From a checkpoint of a small image FSQ autoencoder: decoder activation elu.
Rows from block 1 of the decoder, named by matrix and row number. Each number is 50 + 12 x the weight over the matrix's rms, rounded and kept within 0 to 99. All counts start at 0.
# conv: 3x3 conv (decoder.mid.1.conv.weight, 128x128x3x3), inputs 125-127, a 3x3 kernel for each
conv.0:42 50 54 50 71 42 63 50 60 50 50 43 50 80 50 50 50 37 59 71 50 50 51 46 50 70 63
conv.1:45 44 57 33 65 45 39 15 24 62 76 50 50 89 50 45 66 50 76 51 57 38 36 50 60 77 31
conv.2:50 68 50 49 59 34 28 60 50 28 43 43 41 55 30 28 53 50 39 50 34 53 54 50 17 65 40
conv.3:50 75 57 12 50 56 48 48 43 50 28 50 45 37 56 68 64 61 76 63 73 42 50 30 50 68 27
conv.4:50 28 50 49 50 63 72 50 50 35 39 27 50 51 34 44 44 62 50 43 23 50 62 38 68 78 24
conv.5:50 50 50 62 64 57 53 50 50 57 50 27 61 50 71 36 68 21 55 50 36 50 50 50 47 50 30
conv.6:55 46 70 61 33 58 27 57 50 25 15 58 21 34 71 50 18 65 62 51 69 50 50 50 70 58 72
conv.7:44 50 50 55 50 50 50 66 66 50 24 50 52 50 32 68 50 50 62 50 35 46 91 50 53 75 56
conv.8:50 61 50 50 65 50 50 61 46 50 35 34 61 50 49 29 48 55 44 41 45 74 74 77 50 64 68
conv.9:50 59 50 58 62 50 35 50 45 24 39 50 39 50 50 29 80 73 65 72 58 65 52 50 50 50 50
conv.10:29 35 50 50 36 57 36 77 57 57 72 50 50 50 50 33 45 28 29 93 50 25 63 58 50 62 30
conv.11:73 50 50 41 85 62 53 73 36 50 63 50 33 51 54 53 63 62 50 50 50 36 44 33 59 71 76
conv.12:61 50 50 50 50 50 71 49 62 58 93 57 23 43 47 43 56 56 42 34 50 50 51 57 50 46 50
conv.13:50 55 41 43 56 50 37 50 50 50 69 30 36 50 40 32 76 50 59 56 50 50 62 37 50 38 66
conv.14:50 55 47 71 50 50 50 50 50 66 50 35 67 50 50 62 30 50 45 50 32 64 62 54 45 50 50
conv.15:33 50 60 47 65 39 50 65 40 36 23 50 56 56 50 50 34 39 53 63 40 15 71 50 50 44 38
conv.16:50 19 50 50 50 50 41 50 51 84 75 50 38 35 41 50 43 62 38 76 48 51 47 50 56 38 50
conv.17:45 33 46 59 38 45 35 38 59 49 44 50 42 23 76 50 42 50 66 47 50 30 41 54 50 50 48
conv.18:56 50 50 41 62 42 49 65 50 38 21 40 90 63 50 71 31 50 50 70 50 21 50 42 24 50 75
conv.19:57 50 50 50 50 49 17 39 39 37 42 62 48 20 22 50 41 42 35 72 50 84 52 59 38 53 64
conv.20:50 32 45 47 33 43 50 50 57 50 69 43 42 35 31 38 45 47 50 50 50 45 48 60 50 50 27
conv.21:50 30 49 40 57 45 49 50 60 63 50 63 37 40 50 50 54 42 50 72 65 49 62 50 50 53 58
conv.22:50 49 50 76 50 50 53 41 63 50 26 44 51 50 50 50 40 32 53 50 50 50 60 66 50 50 56
conv.23:50 58 50 72 40 50 63 69 50 50 44 43 50 66 48 47 50 63 41 50 50 73 50 50 50 56 50
conv.24:50 70 50 32 70 40 48 44 64 41 50 51 27 37 50 50 31 32 50 65 43 55 79 62 61 86 37
conv.25:80 57 50 46 78 50 56 50 39 33 41 50 50 51 54 54 49 50 60 76 39 50 67 50 59 55 38
conv.26:72 67 52 48 60 36 66 50 48 50 48 42 50 85 50 43 39 50 50 58 61 58 50 56 50 45 50
conv.27:33 37 40 50 50 50 50 48 54 57 55 88 43 50 50 54 50 62 25 29 39 47 54 50 70 50 50
conv.28:37 76 37 57 50 50 45 44 35 60 50 50 52 72 83 68 58 81 26 50 28 50 69 43 50 66 45
conv.29:50 46 74 47 38 50 41 34 50 49 54 61 50 50 28 38 54 50 50 50 47 40 60 50 54 54 44
conv.30:56 45 50 61 23 56 60 41 40 63 84 50 75 64 62 64 73 64 54 40 50 50 18 45 50 47 50
conv.31:20 20 42 25 52 41 26 50 33 66 47 34 33 63 47 32 81 41 68 54 50 50 50 44 50 57 50
conv.32:76 64 50 50 93 53 51 61 50 58 39 76 57 12 57 47 27 50 50 59 38 47 67 63 33 50 34
conv.33:50 49 50 31 50 36 50 50 31 36 50 50 50 50 63 50 33 50 50 59 56 50 48 54 60 46 69
conv.34:24 47 50 57 50 50 62 50 59 50 50 50 40 43 50 50 54 43 50 50 47 52 52 74 51 60 50
conv.35:34 58 38 31 66 24 67 71 45 50 50 55 29 37 62 35 50 71 62 45 64 50 50 70 77 51 71
conv.36:52 42 50 57 61 61 66 53 50 50 50 50 50 74 25 18 78 50 50 44 50 50 55 41 42 77 57
conv.37:28 50 50 45 30 50 76 48 50 50 51 50 50 50 50 31 50 53 40 50 46 54 92 61 50 65 64
conv.38:47 58 50 30 63 18 62 58 38 35 55 42 29 50 54 35 63 69 50 59 50 50 31 62 50 66 63
conv.39:63 56 64 65 50 52 61 66 47 44 35 50 71 57 64 32 32 50 68 66 38 75 76 50 50 50 31
conv.40:50 38 48 59 18 35 50 50 40 50 46 58 39 38 56 39 46 54 59 52 36 60 38 46 50 78 54
conv.41:50 55 50 33 54 50 28 37 47 34 43 50 27 49 47 50 39 39 50 54 50 26 31 50 61 25 58
conv.42:34 41 58 50 24 32 70 50 46 72 62 46 85 91 52 63 54 33 40 44 69 52 50 38 50 50 32
conv.43:58 50 50 29 43 54 50 81 52 31 52 39 50 75 61 42 59 36 50 50 46 50 50 50 50 50 48
conv.44:50 53 22 35 64 50 22 62 50 50 30 50 69 53 56 43 35 51 63 50 59 46 32 40 29 72 47
conv.45:66 42 64 68 50 63 58 28 38 72 67 53 42 50 50 66 72 69 50 50 59 39 68 78 50 61 50
conv.46:60 35 50 50 50 63 57 55 32 50 50 50 21 41 46 37 50 44 50 50 34 42 84 50 66 50 65
conv.47:48 50 50 85 34 36 61 49 51 82 57 64 34 50 50 40 50 41 50 48 43 64 60 50 37 64 50
conv.48:50 50 40 70 59 42 37 60 36 50 53 84 75 81 50 40 64 75 34 50 50 63 65 49 48 50 37
conv.49:40 50 34 50 56 72 50 63 77 57 47 40 43 50 50 44 50 45 42 40 46 58 33 50 50 56 50
conv.50:20 50 62 50 57 50 60 69 50 41 71 31 53 71 24 60 50 47 50 60 50 56 66 34 50 78 22
conv.51:50 78 48 50 63 65 50 66 50 59 35 50 36 44 50 50 38 62 42 62 46 36 82 35 50 61 45
conv.52:56 53 45 74 64 69 50 61 50 50 84 50 50 32 50 74 61 50 33 50 20 75 40 61 45 22 50
conv.53:50 63 46 40 50 27 33 68 27 43 24 44 50 33 58 46 50 59 59 46 45 51 65 40 50 33 27
conv.54:67 49 50 30 50 66 50 34 50 40 22 50 40 50 65 50 50 60 50 50 50 50 50 50 66 50 62
conv.55:61 42 44 36 65 61 58 37 50 24 00 21 38 46 50 50 50 50 63 43 32 41 41 50 50 20 54
conv.56:41 50 53 33 36 56 50 50 61 47 50 25 44 49 22 50 68 51 64 49 50 41 50 55 43 54 66
conv.57:45 57 44 57 60 50 40 53 55 51 43 67 41 50 56 50 68 78 50 69 62 56 50 69 44 54 57
conv.58:36 58 41 50 70 50 55 50 50 44 49 74 39 67 50 59 45 51 51 51 29 50 69 58 40 45 50
conv.59:50 60 39 35 50 50 42 63 41 50 52 50 53 19 65 80 35 51 50 36 50 56 50 50 73 50 54
conv.60:50 49 57 50 50 58 39 66 32 48 33 66 50 40 52 46 80 50 45 50 50 50 50 35 74 64 66
conv.61:42 50 50 78 50 34 45 35 52 68 59 24 50 50 27 55 49 47 36 37 50 66 63 49 50 50 50
conv.62:58 26 60 37 50 27 38 50 61 42 58 35 49 54 36 40 36 50 58 50 50 64 33 31 67 44 56
conv.63:53 54 63 49 61 50 50 59 42 66 72 44 64 62 50 69 50 50 34 45 43 50 63 49 39 50 52
conv.64:41 50 67 38 29 47 48 47 59 50 50 45 81 48 46 64 15 39 47 50 50 48 56 57 37 50 62
conv.65:50 50 47 27 41 69 25 45 61 52 60 28 50 50 61 56 40 46 41 48 48 32 67 35 35 47 50
conv.66:50 28 35 50 50 50 52 54 50 42 50 25 50 68 50 40 50 39 50 66 52 45 42 50 42 28 58
conv.67:26 37 51 46 34 44 37 34 33 50 50 50 61 29 56 50 69 50 32 44 64 60 68 60 56 50 51
conv.68:43 48 57 71 50 60 27 40 61 61 46 42 24 57 63 49 50 58 52 50 67 65 50 50 50 73 54
conv.69:47 51 50 62 50 34 52 43 48 57 69 69 50 50 71 50 51 50 45 50 68 42 50 68 34 42 50
conv.70:27 50 53 59 56 20 50 62 58 50 55 50 48 56 80 50 49 68 50 50 72 63 48 50 31 43 21
conv.71:55 42 53 50 32 50 50 51 50 76 59 69 50 57 56 52 55 69 50 50 60 27 50 44 32 67 50
conv.72:50 50 36 67 61 76 31 49 54 50 65 56 64 62 55 50 80 48 50 50 27 56 79 50 79 50 51
conv.73:43 58 27 55 50 46 69 37 25 44 70 63 50 82 81 50 45 59 50 73 42 65 67 55 50 57 82
conv.74:56 50 79 50 77 33 50 54 28 28 50 85 34 34 68 30 50 44 50 54 60 63 50 50 37 50 56
conv.75:50 33 50 50 50 42 50 24 57 50 50 68 50 50 50 40 50 51 67 37 82 58 45 50 59 31 50
conv.76:41 38 50 50 50 62 50 50 59 47 67 48 55 99 41 38 63 33 50 50 75 60 68 65 39 59 53
conv.77:58 50 50 45 60 44 50 64 65 38 50 50 50 59 50 63 43 50 50 46 50 59 52 30 52 50 36
conv.78:70 50 50 55 50 50 50 62 50 44 33 58 50 50 71 50 49 64 51 17 50 43 32 50 52 50 69
conv.79:27 51 29 46 50 33 17 24 65 50 50 46 37 49 17 38 38 66 37 50 58 90 43 67 81 50 58
conv.80:64 50 32 16 50 26 42 67 50 64 81 35 38 46 59 62 63 80 63 59 40 53 50 77 50 78 69
conv.81:44 72 50 50 33 18 30 43 46 30 76 50 50 48 45 42 65 50 50 50 50 64 66 50 50 22 50
conv.82:41 50 47 51 45 50 46 37 50 34 50 50 42 50 29 31 48 50 50 50 42 53 77 62 50 50 40
conv.83:50 50 50 26 31 50 50 32 50 37 50 44 50 79 48 57 50 61 62 50 71 60 56 60 57 45 25
conv.84:50 73 55 53 50 50 40 50 43 50 56 58 24 43 64 18 46 50 50 50 73 32 60 38 50 32 50
conv.85:33 33 41 50 57 32 35 35 58 57 54 50 59 55 50 33 50 72 41 66 50 59 72 50 42 43 50
conv.86:50 50 61 50 33 33 55 50 63 50 52 62 40 61 60 50 61 50 50 29 66 70 79 53 50 72 34
conv.87:40 55 62 50 61 50 31 50 56 50 50 65 75 76 51 60 50 50 62 50 42 34 50 36 39 37 38
conv.88:46 44 64 61 42 74 54 51 50 52 50 26 64 67 34 56 49 19 50 50 75 51 50 50 45 65 39
conv.89:30 41 41 54 46 36 50 76 50 46 58 38 27 47 31 50 29 52 37 28 50 51 40 47 50 59 43
conv.90:42 31 55 36 25 37 58 69 60 46 69 29 50 18 33 63 46 27 62 63 43 47 62 52 42 50 57
conv.91:65 51 50 46 53 68 41 50 51 29 50 27 60 07 63 50 65 50 50 64 19 59 50 50 40 50 75
conv.92:74 85 58 69 50 50 63 48 50 50 36 51 50 65 41 63 50 41 53 50 55 50 64 60 68 62 50
conv.93:70 77 50 56 70 66 50 59 49 50 37 37 68 50 50 50 36 40 39 50 25 50 45 50 50 50 40
conv.94:50 50 50 41 63 50 50 50 50 53 43 68 50 39 50 50 50 48 64 50 37 58 30 48 50 50 65
conv.95:50 50 50 27 66 60 41 46 27 55 37 71 50 23 87 76 50 41 50 50 50 50 53 50 36 33 29
conv.96:67 67 43 50 59 38 57 62 34 41 50 74 50 50 50 60 46 50 60 69 47 56 64 50 68 59 50
conv.97:48 39 27 74 27 32 60 29 61 50 65 50 50 66 73 37 42 55 43 52 50 45 64 29 39 40 55
conv.98:58 42 50 54 50 63 60 29 33 51 50 50 50 75 50 56 50 50 50 45 59 50 50 60 39 70 38
conv.99:73 60 39 30 77 56 43 50 50 50 50 53 39 50 43 50 50 50 50 48 50 50 29 28 50 47 50
conv.100:22 37 50 25 50 50 46 34 46 65 43 50 50 50 29 58 29 20 41 50 43 27 27 35 59 46 48
conv.101:43 40 44 42 50 50 51 36 50 58 50 36 51 59 37 39 28 55 52 88 50 56 54 63 50 44 50
conv.102:50 36 60 28 25 35 40 24 49 73 52 39 71 65 50 56 58 48 64 35 50 41 50 52 50 50 50
conv.103:62 50 44 50 54 57 82 75 50 62 59 40 70 50 29 47 37 31 50 28 32 50 50 39 50 71 34
conv.104:48 50 50 49 31 37 47 44 56 58 50 31 46 24 61 75 51 35 46 76 46 30 36 50 37 54 55
conv.105:50 28 51 19 65 79 41 50 45 43 25 58 51 50 46 37 50 45 50 50 44 47 55 68 37 50 50
conv.106:31 39 55 50 46 45 30 50 37 36 33 50 28 33 42 34 51 37 42 42 71 36 69 50 50 60 23
conv.107:59 42 39 51 46 50 38 41 54 39 66 69 77 92 70 50 50 63 43 69 62 67 40 55 61 51 37
conv.108:61 50 50 38 32 62 61 50 48 50 50 43 50 73 50 42 68 58 59 37 50 49 50 58 50 67 50
conv.109:44 50 50 39 58 18 55 53 68 40 64 50 61 50 37 50 50 50 50 41 61 39 55 66 58 71 59
conv.110:52 50 50 49 58 25 44 50 39 58 41 50 29 50 48 50 42 30 53 69 43 46 53 50 60 50 52
conv.111:34 69 50 23 65 50 50 76 41 47 50 63 50 43 87 28 50 50 40 31 45 26 35 68 57 35 50
conv.112:50 44 50 62 50 50 29 50 32 50 72 50 50 47 66 50 60 43 39 50 50 50 62 61 42 62 50
conv.113:40 18 50 50 50 47 51 33 63 39 55 44 24 53 44 50 50 50 50 58 42 50 50 37 50 40 37
conv.114:49 50 50 50 67 44 79 59 50 44 30 72 64 66 63 68 50 26 50 50 57 50 44 50 50 44 43
conv.115:57 39 58 59 23 40 52 42 61 94 50 67 69 50 50 62 35 50 53 50 50 50 50 44 45 34 50
conv.116:46 50 43 63 38 48 31 30 31 58 52 37 50 50 59 33 38 31 60 82 43 53 68 59 47 50 46
conv.117:61 56 45 55 73 31 40 62 50 35 50 26 71 50 50 50 36 57 44 33 41 38 84 50 33 60 47
conv.118:50 44 61 78 49 50 67 63 51 50 48 60 63 63 81 42 48 52 50 50 47 66 67 58 66 48 50
conv.119:45 52 50 50 50 22 66 50 55 72 50 55 41 72 51 71 60 50 36 38 34 54 37 50 39 42 50
conv.120:50 59 50 65 63 69 47 63 50 67 56 50 50 35 51 29 50 50 67 64 50 52 56 50 50 37 37
conv.121:50 40 38 50 50 50 57 43 63 50 71 78 64 43 50 77 39 49 50 35 37 37 76 48 61 28 57
conv.122:50 63 50 47 65 34 27 50 52 74 52 40 50 30 54 57 57 50 36 32 37 81 44 50 44 54 30
conv.123:50 58 51 48 46 58 61 81 61 44 61 53 50 66 21 50 35 46 37 49 50 78 50 50 32 50 31
conv.124:61 70 35 50 64 37 67 86 45 69 34 50 46 50 24 55 34 19 43 72 57 34 64 54 47 73 57
conv.125:34 50 50 44 39 50 52 50 57 50 18 55 46 44 45 31 50 50 50 52 64 50 50 50 64 89 50
conv.126:53 50 59 31 50 26 27 38 68 85 68 30 67 58 43 38 40 57 43 53 71 66 34 33 41 28 50
conv.127:50 50 46 60 47 50 50 50 50 50 40 50 66 50 50 62 50 52 54 77 55 60 40 36 34 70 52