config = dict(
    encoder_arch='poolformer',
    encoder_dropout=0.1,
    encoder_drop_path=0.05,
    encoder_widths=[64, 128],
    latent_channels=4,
    residual_init='scaled_by_depth',
    optimizer='muon',
    muon_scale='spectral',
    adamw_lr_other_params=0.0013,
    max_steps=4800,
    warmup_steps=240,
)
Rows from block 8 of the decoder of a small image FSQ autoencoder, named by matrix and row number. Each number is 128 + 24 x the weight over its row's rms, rounded and kept within 0 to 255. All counts start at 0. Numbers have three digits each. After the name is the row's rms in percent of the matrix's.
Before each channel's rows are labels from the 100 images, of 14976, where the channel reaches its highest value: "peak at" is the part of the image that holds the peak. Only what is clearly more common there than usual is listed. The data: photos of arthropod specimens (BIOSCAN-5M).
# conv: 3x3 conv (decoder.decb.2.0.conv.weight, 32x32x3x3, each kernel summed), inputs 0-31

peak at: top right
conv.24 083:162143133108133109117136098126121149166131173103099137161140175085146147151103145130136083123130

peak at: middle right; bottom right
conv.31 135:140153088172093119127118127097171117115156134099109111091119147158113113138103151176131148135124

peak at: top right
conv.5 107:136114094096145094167135115143088129169106145150137152155146103134110165098143107089123107108127

peak at: middle left
conv.22 091:172119142111163148136138176130093139155146126149118106175118120119120122110123116076146085109138

peak at: top right
conv.8 112:128198104119140160128149065096101121101124111131122130135093142138106105102149103134121131123121

peak at: top left; middle left
conv.17 100:172118121128116117109078153150079117148124096146088111084128091137149128115121102110127149125107

peak at: bottom right; middle right
conv.11 098:161111150123134115115129193138122150145155128107099132122148131118156083132080137108093168133128

peak at: middle right
conv.21 088:112162120138130124117145152105119117146135101064076128159130115128095145117123140081094135162127

peak at: middle right; bottom right
conv.12 131:128115121089185166125112119091156111143136147114126108121141132148134160104151164117124127177166

peak at: middle right
conv.6 098:121143069107128147144132161151145131128143112168150097130141133078127139150115173108098154152114

peak at: middle left; top left
conv.18 106:133137081163096104080127140101122148133136173129143120134107130131124106121111091150180098123108

peak at: middle left
conv.14 090:133160125136129095119133119152106154153144136156132086153124139116138063081129132127124167087141

peak at: middle right; bottom right
conv.27 081:124130088178126159154101136100143133117107121099160107091131111156090101129099109104104119155139

peak at: bottom left
conv.19 082:185165158138122128142110098150121141104127124141127111127119107153112136137135130140100060078133