Weights of a small image FSQ autoencoder.
Training: muon at rate 0.018, 4800 steps, batches of 48.
Data: trained on photos of arthropod specimens (BIOSCAN-5M), 48750 training examples, 4.7 epochs.
Rows from block 3 of the encoder of a small image FSQ autoencoder, named by matrix and row number. Rows with one number belong to one neuron. Each number is 200 + 40 x the weight over its row's rms, rounded and kept within 0 to 999. All counts start at 0.
After each neuron's rows are labels from the 100 images, of 14976, where the neuron reaches its highest value: "strongest on" is what is common among them. Only what is clearly more common there than usual is listed. The data: photos of arthropod specimens (BIOSCAN-5M).
# fc1: MLP up (encoder.blocks.3.mlp.fc1.weight, 128x64), inputs 0-63
# fc2: MLP down (encoder.blocks.3.mlp.fc2.weight, 64x128, transposed), outputs 0-63

fc1.93,200,144,200,175,194,200,221,244,183,200,213,200,309,224,200,208,137,282,169,253,169,168,200,163,200,266,200,140,200,157,174,194,219,200,158,243,196,180,220,152,200,200,167,184,121,188,267,167,329,200,255,118,163,168,200,150,218,200,252,200,200,200,219,200
fc2.93,153,184,233,162,174,194,200,235,200,200,287,200,104,200,203,199,218,210,154,200,169,189,136,223,243,163,200,194,200,203,200,230,200,205,183,200,228,249,77,230,150,182,230,209,200,132,200,256,303,186,200,200,269,200,158,187,158,160,135,200,101,201,207,215
strongest on: order Coleoptera

fc1.86,260,160,165,223,95,214,200,200,192,238,175,195,244,138,208,146,148,222,200,178,180,187,162,198,205,219,199,201,200,138,196,200,200,144,126,183,262,261,228,249,273,261,147,173,214,221,272,228,179,295,200,200,130,248,200,200,202,152,181,247,251,198,179,200
fc2.86,261,200,242,161,113,106,157,276,163,235,266,220,194,239,191,185,174,237,227,185,277,274,220,217,200,250,264,200,247,200,200,200,200,200,151,211,198,160,179,200,200,200,286,125,199,200,181,163,194,102,200,200,200,200,223,195,202,200,242,136,175,211,171,236
strongest on: order Hymenoptera

fc1.36,200,166,126,152,221,200,184,176,161,233,186,215,265,193,167,204,206,200,238,200,219,165,208,138,154,201,267,108,183,200,200,200,185,239,248,252,90,154,200,228,219,202,148,195,200,200,230,187,311,178,286,177,227,200,222,187,188,153,200,200,267,200,241,131
fc2.36,200,221,223,200,166,230,200,253,310,200,233,186,113,147,203,171,200,200,200,263,200,209,180,217,200,182,175,299,200,200,200,213,207,297,163,200,274,262,182,279,200,162,298,200,244,200,200,192,215,200,177,171,260,200,178,166,189,222,161,154,193,244,166,249
strongest on: order Hymenoptera

fc1.20,229,200,200,184,166,209,231,199,209,125,200,256,200,227,81,200,200,220,267,265,172,200,161,166,200,224,200,200,263,235,200,200,200,194,243,200,200,200,184,173,200,262,138,255,159,200,171,200,131,200,201,200,280,200,114,187,127,200,200,140,206,96,251,200
fc2.20,200,239,238,191,225,200,200,177,147,228,200,200,181,200,178,217,200,200,160,157,249,149,230,176,219,208,234,200,230,164,200,232,200,255,162,200,198,200,274,200,200,295,242,200,150,193,242,177,228,204,213,252,132,223,219,209,360,138,279,153,137,209,167,234
strongest on: order Hymenoptera

fc1.22,250,200,198,284,200,200,200,200,210,271,190,207,207,238,200,151,124,200,262,197,148,228,161,154,228,223,143,153,223,144,200,273,230,253,200,217,243,256,225,182,200,149,200,135,200,116,177,115,256,205,200,135,161,200,200,242,200,244,262,200,150,206,200,186
fc2.22,162,200,200,198,212,200,200,164,159,180,280,200,87,255,122,271,200,200,145,261,210,200,154,138,125,158,210,200,185,205,170,150,194,254,218,200,163,193,200,143,200,175,223,186,174,242,255,183,213,235,154,200,217,205,108,148,176,195,200,168,119,238,200,219
strongest on: order Coleoptera

fc1.125,200,208,236,217,200,273,139,215,147,200,207,200,180,199,228,237,200,200,200,200,187,251,200,200,142,200,204,246,176,113,167,200,133,215,154,167,200,145,325,246,209,188,241,209,158,161,200,231,200,230,200,207,153,191,148,246,234,237,173,200,150,318,122,200
fc2.125,200,200,200,200,200,169,200,200,248,273,243,146,267,117,166,126,194,200,225,200,213,200,239,230,200,227,166,220,200,200,244,205,196,200,200,130,179,200,145,180,200,200,119,247,252,187,154,169,152,169,277,200,196,231,234,231,200,258,353,193,200,200,200,173
strongest on: order Hymenoptera

fc1.112,200,184,303,110,192,305,166,257,200,251,170,212,240,200,199,173,200,143,200,200,200,165,159,244,200,148,203,200,200,200,186,200,200,149,178,200,176,105,217,200,154,158,205,156,200,189,164,229,195,158,262,200,230,121,266,204,175,236,271,226,142,223,236,200
fc2.112,200,230,200,249,99,200,200,228,200,199,200,200,200,200,166,200,175,200,206,200,103,241,178,200,245,189,200,268,167,219,234,101,200,222,200,200,200,271,127,200,200,221,250,172,250,222,190,200,202,200,204,170,284,130,164,240,113,181,317,200,181,209,215,200
strongest on: order Coleoptera

fc1.69,200,242,98,197,254,228,259,189,200,200,200,151,217,237,158,262,228,200,242,158,162,162,101,218,200,245,200,200,235,132,200,200,186,173,220,161,230,167,304,181,232,200,254,162,215,244,223,200,274,189,177,176,200,208,239,161,200,129,267,200,238,219,252,200
fc2.69,168,200,78,200,190,204,200,164,200,153,200,200,200,129,200,116,232,227,200,200,200,200,246,132,249,200,256,158,156,200,262,229,200,123,203,200,163,234,241,202,200,200,165,200,279,131,204,215,161,238,237,200,216,224,173,227,233,237,99,263,200,200,230,240
strongest on: order Coleoptera

fc1.65,208,200,234,162,233,273,200,180,239,158,268,231,76,208,219,223,220,169,206,166,187,190,273,240,130,200,186,287,211,269,173,200,192,200,197,200,162,200,200,166,159,159,197,170,239,200,150,200,115,161,200,278,183,229,200,230,244,239,200,176,159,270,200,171
fc2.65,217,200,184,165,190,211,202,200,201,200,244,182,156,245,241,166,232,200,89,228,183,200,136,258,200,200,200,178,170,324,240,178,204,173,200,157,250,276,206,200,200,241,200,179,229,248,260,229,222,255,113,244,182,269,269,200,187,200,155,256,169,200,177,218
strongest on: order Coleoptera

fc1.17,200,138,200,291,200,265,205,212,206,254,211,226,128,200,285,200,141,179,200,200,176,200,200,132,163,200,274,200,200,136,200,200,223,133,149,233,200,200,257,241,214,215,279,251,224,200,208,200,200,278,183,141,200,236,224,168,240,146,200,200,181,263,139,231
fc2.17,294,200,200,133,200,181,200,266,200,264,200,194,200,266,130,231,200,143,179,120,209,200,181,200,200,234,142,247,200,200,230,220,205,200,173,137,200,185,169,142,200,136,207,200,234,200,200,186,200,167,197,200,200,195,166,178,216,200,353,150,247,200,200,126
strongest on: order Hymenoptera

fc1.52,126,167,170,182,260,175,200,244,221,248,294,163,181,126,152,200,157,200,227,223,256,189,110,259,200,169,303,256,229,231,232,225,179,224,205,176,172,115,200,219,210,148,171,200,200,213,305,200,199,136,210,174,200,217,185,200,204,190,200,232,213,200,200,200
fc2.52,271,200,202,200,300,200,194,200,173,177,200,200,235,207,209,183,255,201,170,200,200,227,299,163,161,237,118,126,184,122,169,200,197,183,168,184,200,300,200,170,200,242,210,266,218,184,128,271,217,200,200,176,102,202,226,244,200,200,200,158,158,203,200,196
strongest on: order Hymenoptera

fc1.55,200,264,210,235,200,179,289,153,200,254,105,120,275,157,122,288,200,223,197,200,250,200,135,155,200,200,246,200,200,215,200,139,236,200,200,129,201,200,200,200,172,243,235,251,200,200,249,176,200,219,200,186,200,220,140,178,191,270,152,212,151,219,188,212
fc2.55,232,77,200,164,180,200,156,200,227,130,209,230,166,251,181,152,200,200,200,200,199,200,274,154,274,242,176,200,207,273,200,235,200,146,185,200,234,277,137,200,179,217,200,143,200,200,189,174,239,200,200,192,236,217,262,200,188,200,127,132,268,120,200,218
strongest on: order Coleoptera

fc1.68,171,261,139,252,200,200,194,170,174,290,190,200,220,228,259,176,145,200,219,173,200,200,223,128,244,200,132,207,208,174,200,188,232,200,176,179,221,70,200,217,161,206,154,241,209,233,218,232,321,143,200,206,200,162,241,200,200,248,145,181,258,212,236,200
fc2.68,200,119,210,200,200,200,200,180,176,200,227,147,171,168,134,217,231,200,221,215,208,192,187,245,197,225,229,200,189,200,200,200,200,144,200,200,200,314,204,204,200,169,283,133,209,165,145,200,137,273,308,123,200,186,200,226,109,180,219,206,294,216,213,212
strongest on: order Hymenoptera

fc1.1,200,200,200,204,301,245,151,160,210,246,200,200,218,171,243,152,222,142,227,177,200,122,267,238,168,213,175,249,201,264,184,200,179,200,116,179,179,172,200,265,140,153,199,200,211,211,89,200,171,167,246,242,171,223,210,287,213,213,193,230,208,237,139,200
fc2.1,198,200,207,156,198,113,200,179,192,221,248,200,197,242,200,185,182,200,90,239,244,200,184,127,213,153,268,197,204,241,155,200,200,200,167,200,234,265,200,200,200,200,227,146,188,222,256,293,181,237,153,158,200,170,192,140,208,200,104,200,93,240,185,200
strongest on: order Coleoptera

fc1.42,212,200,200,259,274,198,248,200,200,200,200,219,232,235,225,200,206,200,122,153,189,125,191,168,265,165,186,219,263,255,233,177,223,200,119,200,200,165,214,178,165,185,175,180,230,238,148,130,287,255,255,147,166,199,200,200,154,200,155,208,252,293,160,156
fc2.42,200,202,197,240,176,200,200,189,245,169,194,200,143,240,158,160,182,200,221,253,195,303,239,160,159,181,198,231,132,200,264,229,199,248,200,212,200,260,266,194,200,200,267,126,211,212,204,249,200,209,200,155,286,228,139,149,231,200,183,159,223,141,130,285
strongest on: order Coleoptera

fc1.6,200,196,261,209,271,195,130,204,260,210,178,232,198,169,174,145,200,200,166,200,147,200,272,200,146,220,174,200,197,166,200,223,200,200,180,200,195,261,200,217,200,189,93,108,138,261,200,158,320,202,184,140,200,171,219,206,185,232,221,137,260,200,200,235
fc2.6,229,170,200,200,268,200,200,177,234,176,135,189,200,148,208,222,200,200,250,184,223,166,144,236,285,213,200,208,203,290,236,176,200,244,200,251,260,149,200,200,200,169,277,200,210,200,247,228,99,255,276,258,200,216,187,200,200,295,249,255,222,158,200,200
strongest on: order Coleoptera

fc1.64,167,200,247,229,203,178,200,185,219,216,173,176,149,112,189,183,284,200,176,198,200,209,236,152,220,200,200,200,196,223,220,153,227,216,188,185,214,45,250,238,200,200,227,256,200,290,176,238,124,184,187,235,263,180,200,285,198,223,156,149,206,246,200,200
fc2.64,241,200,200,169,210,200,200,230,162,200,200,198,342,284,200,206,165,200,147,245,163,258,200,263,200,184,192,270,229,200,165,218,200,235,200,200,200,343,201,149,200,162,154,154,189,160,231,199,136,200,200,200,152,200,217,135,170,222,200,226,232,200,165,203
strongest on: order Hymenoptera

fc1.100,240,235,200,270,149,131,127,151,228,200,166,185,199,259,180,200,226,168,191,182,225,231,250,180,205,237,153,200,181,200,137,138,200,237,170,163,182,73,200,227,200,182,250,188,200,162,200,194,200,200,202,229,283,191,153,261,200,268,212,229,200,295,183,233
fc2.100,165,237,215,200,200,200,200,195,159,234,200,200,183,168,257,176,200,200,199,255,200,241,230,238,141,184,251,180,251,200,224,201,200,239,200,200,164,161,151,196,200,177,247,131,235,263,200,126,182,167,195,112,234,227,220,200,190,141,373,135,197,200,200,223
strongest on: order Hymenoptera

fc1.35,200,167,220,200,75,203,238,162,200,229,200,220,153,216,200,230,200,200,210,241,200,200,137,135,62,143,200,253,243,249,239,200,224,201,199,257,175,229,200,146,200,260,200,200,200,200,200,200,200,252,255,200,250,217,214,120,205,180,132,200,256,166,200,174
fc2.35,200,200,200,78,122,200,200,223,201,230,267,200,214,200,192,127,200,200,268,154,200,213,254,210,242,289,154,166,200,232,200,155,195,200,178,200,244,130,200,200,200,200,286,203,200,200,200,200,200,125,145,200,180,200,206,310,200,200,251,161,200,224,200,143
strongest on: order Hymenoptera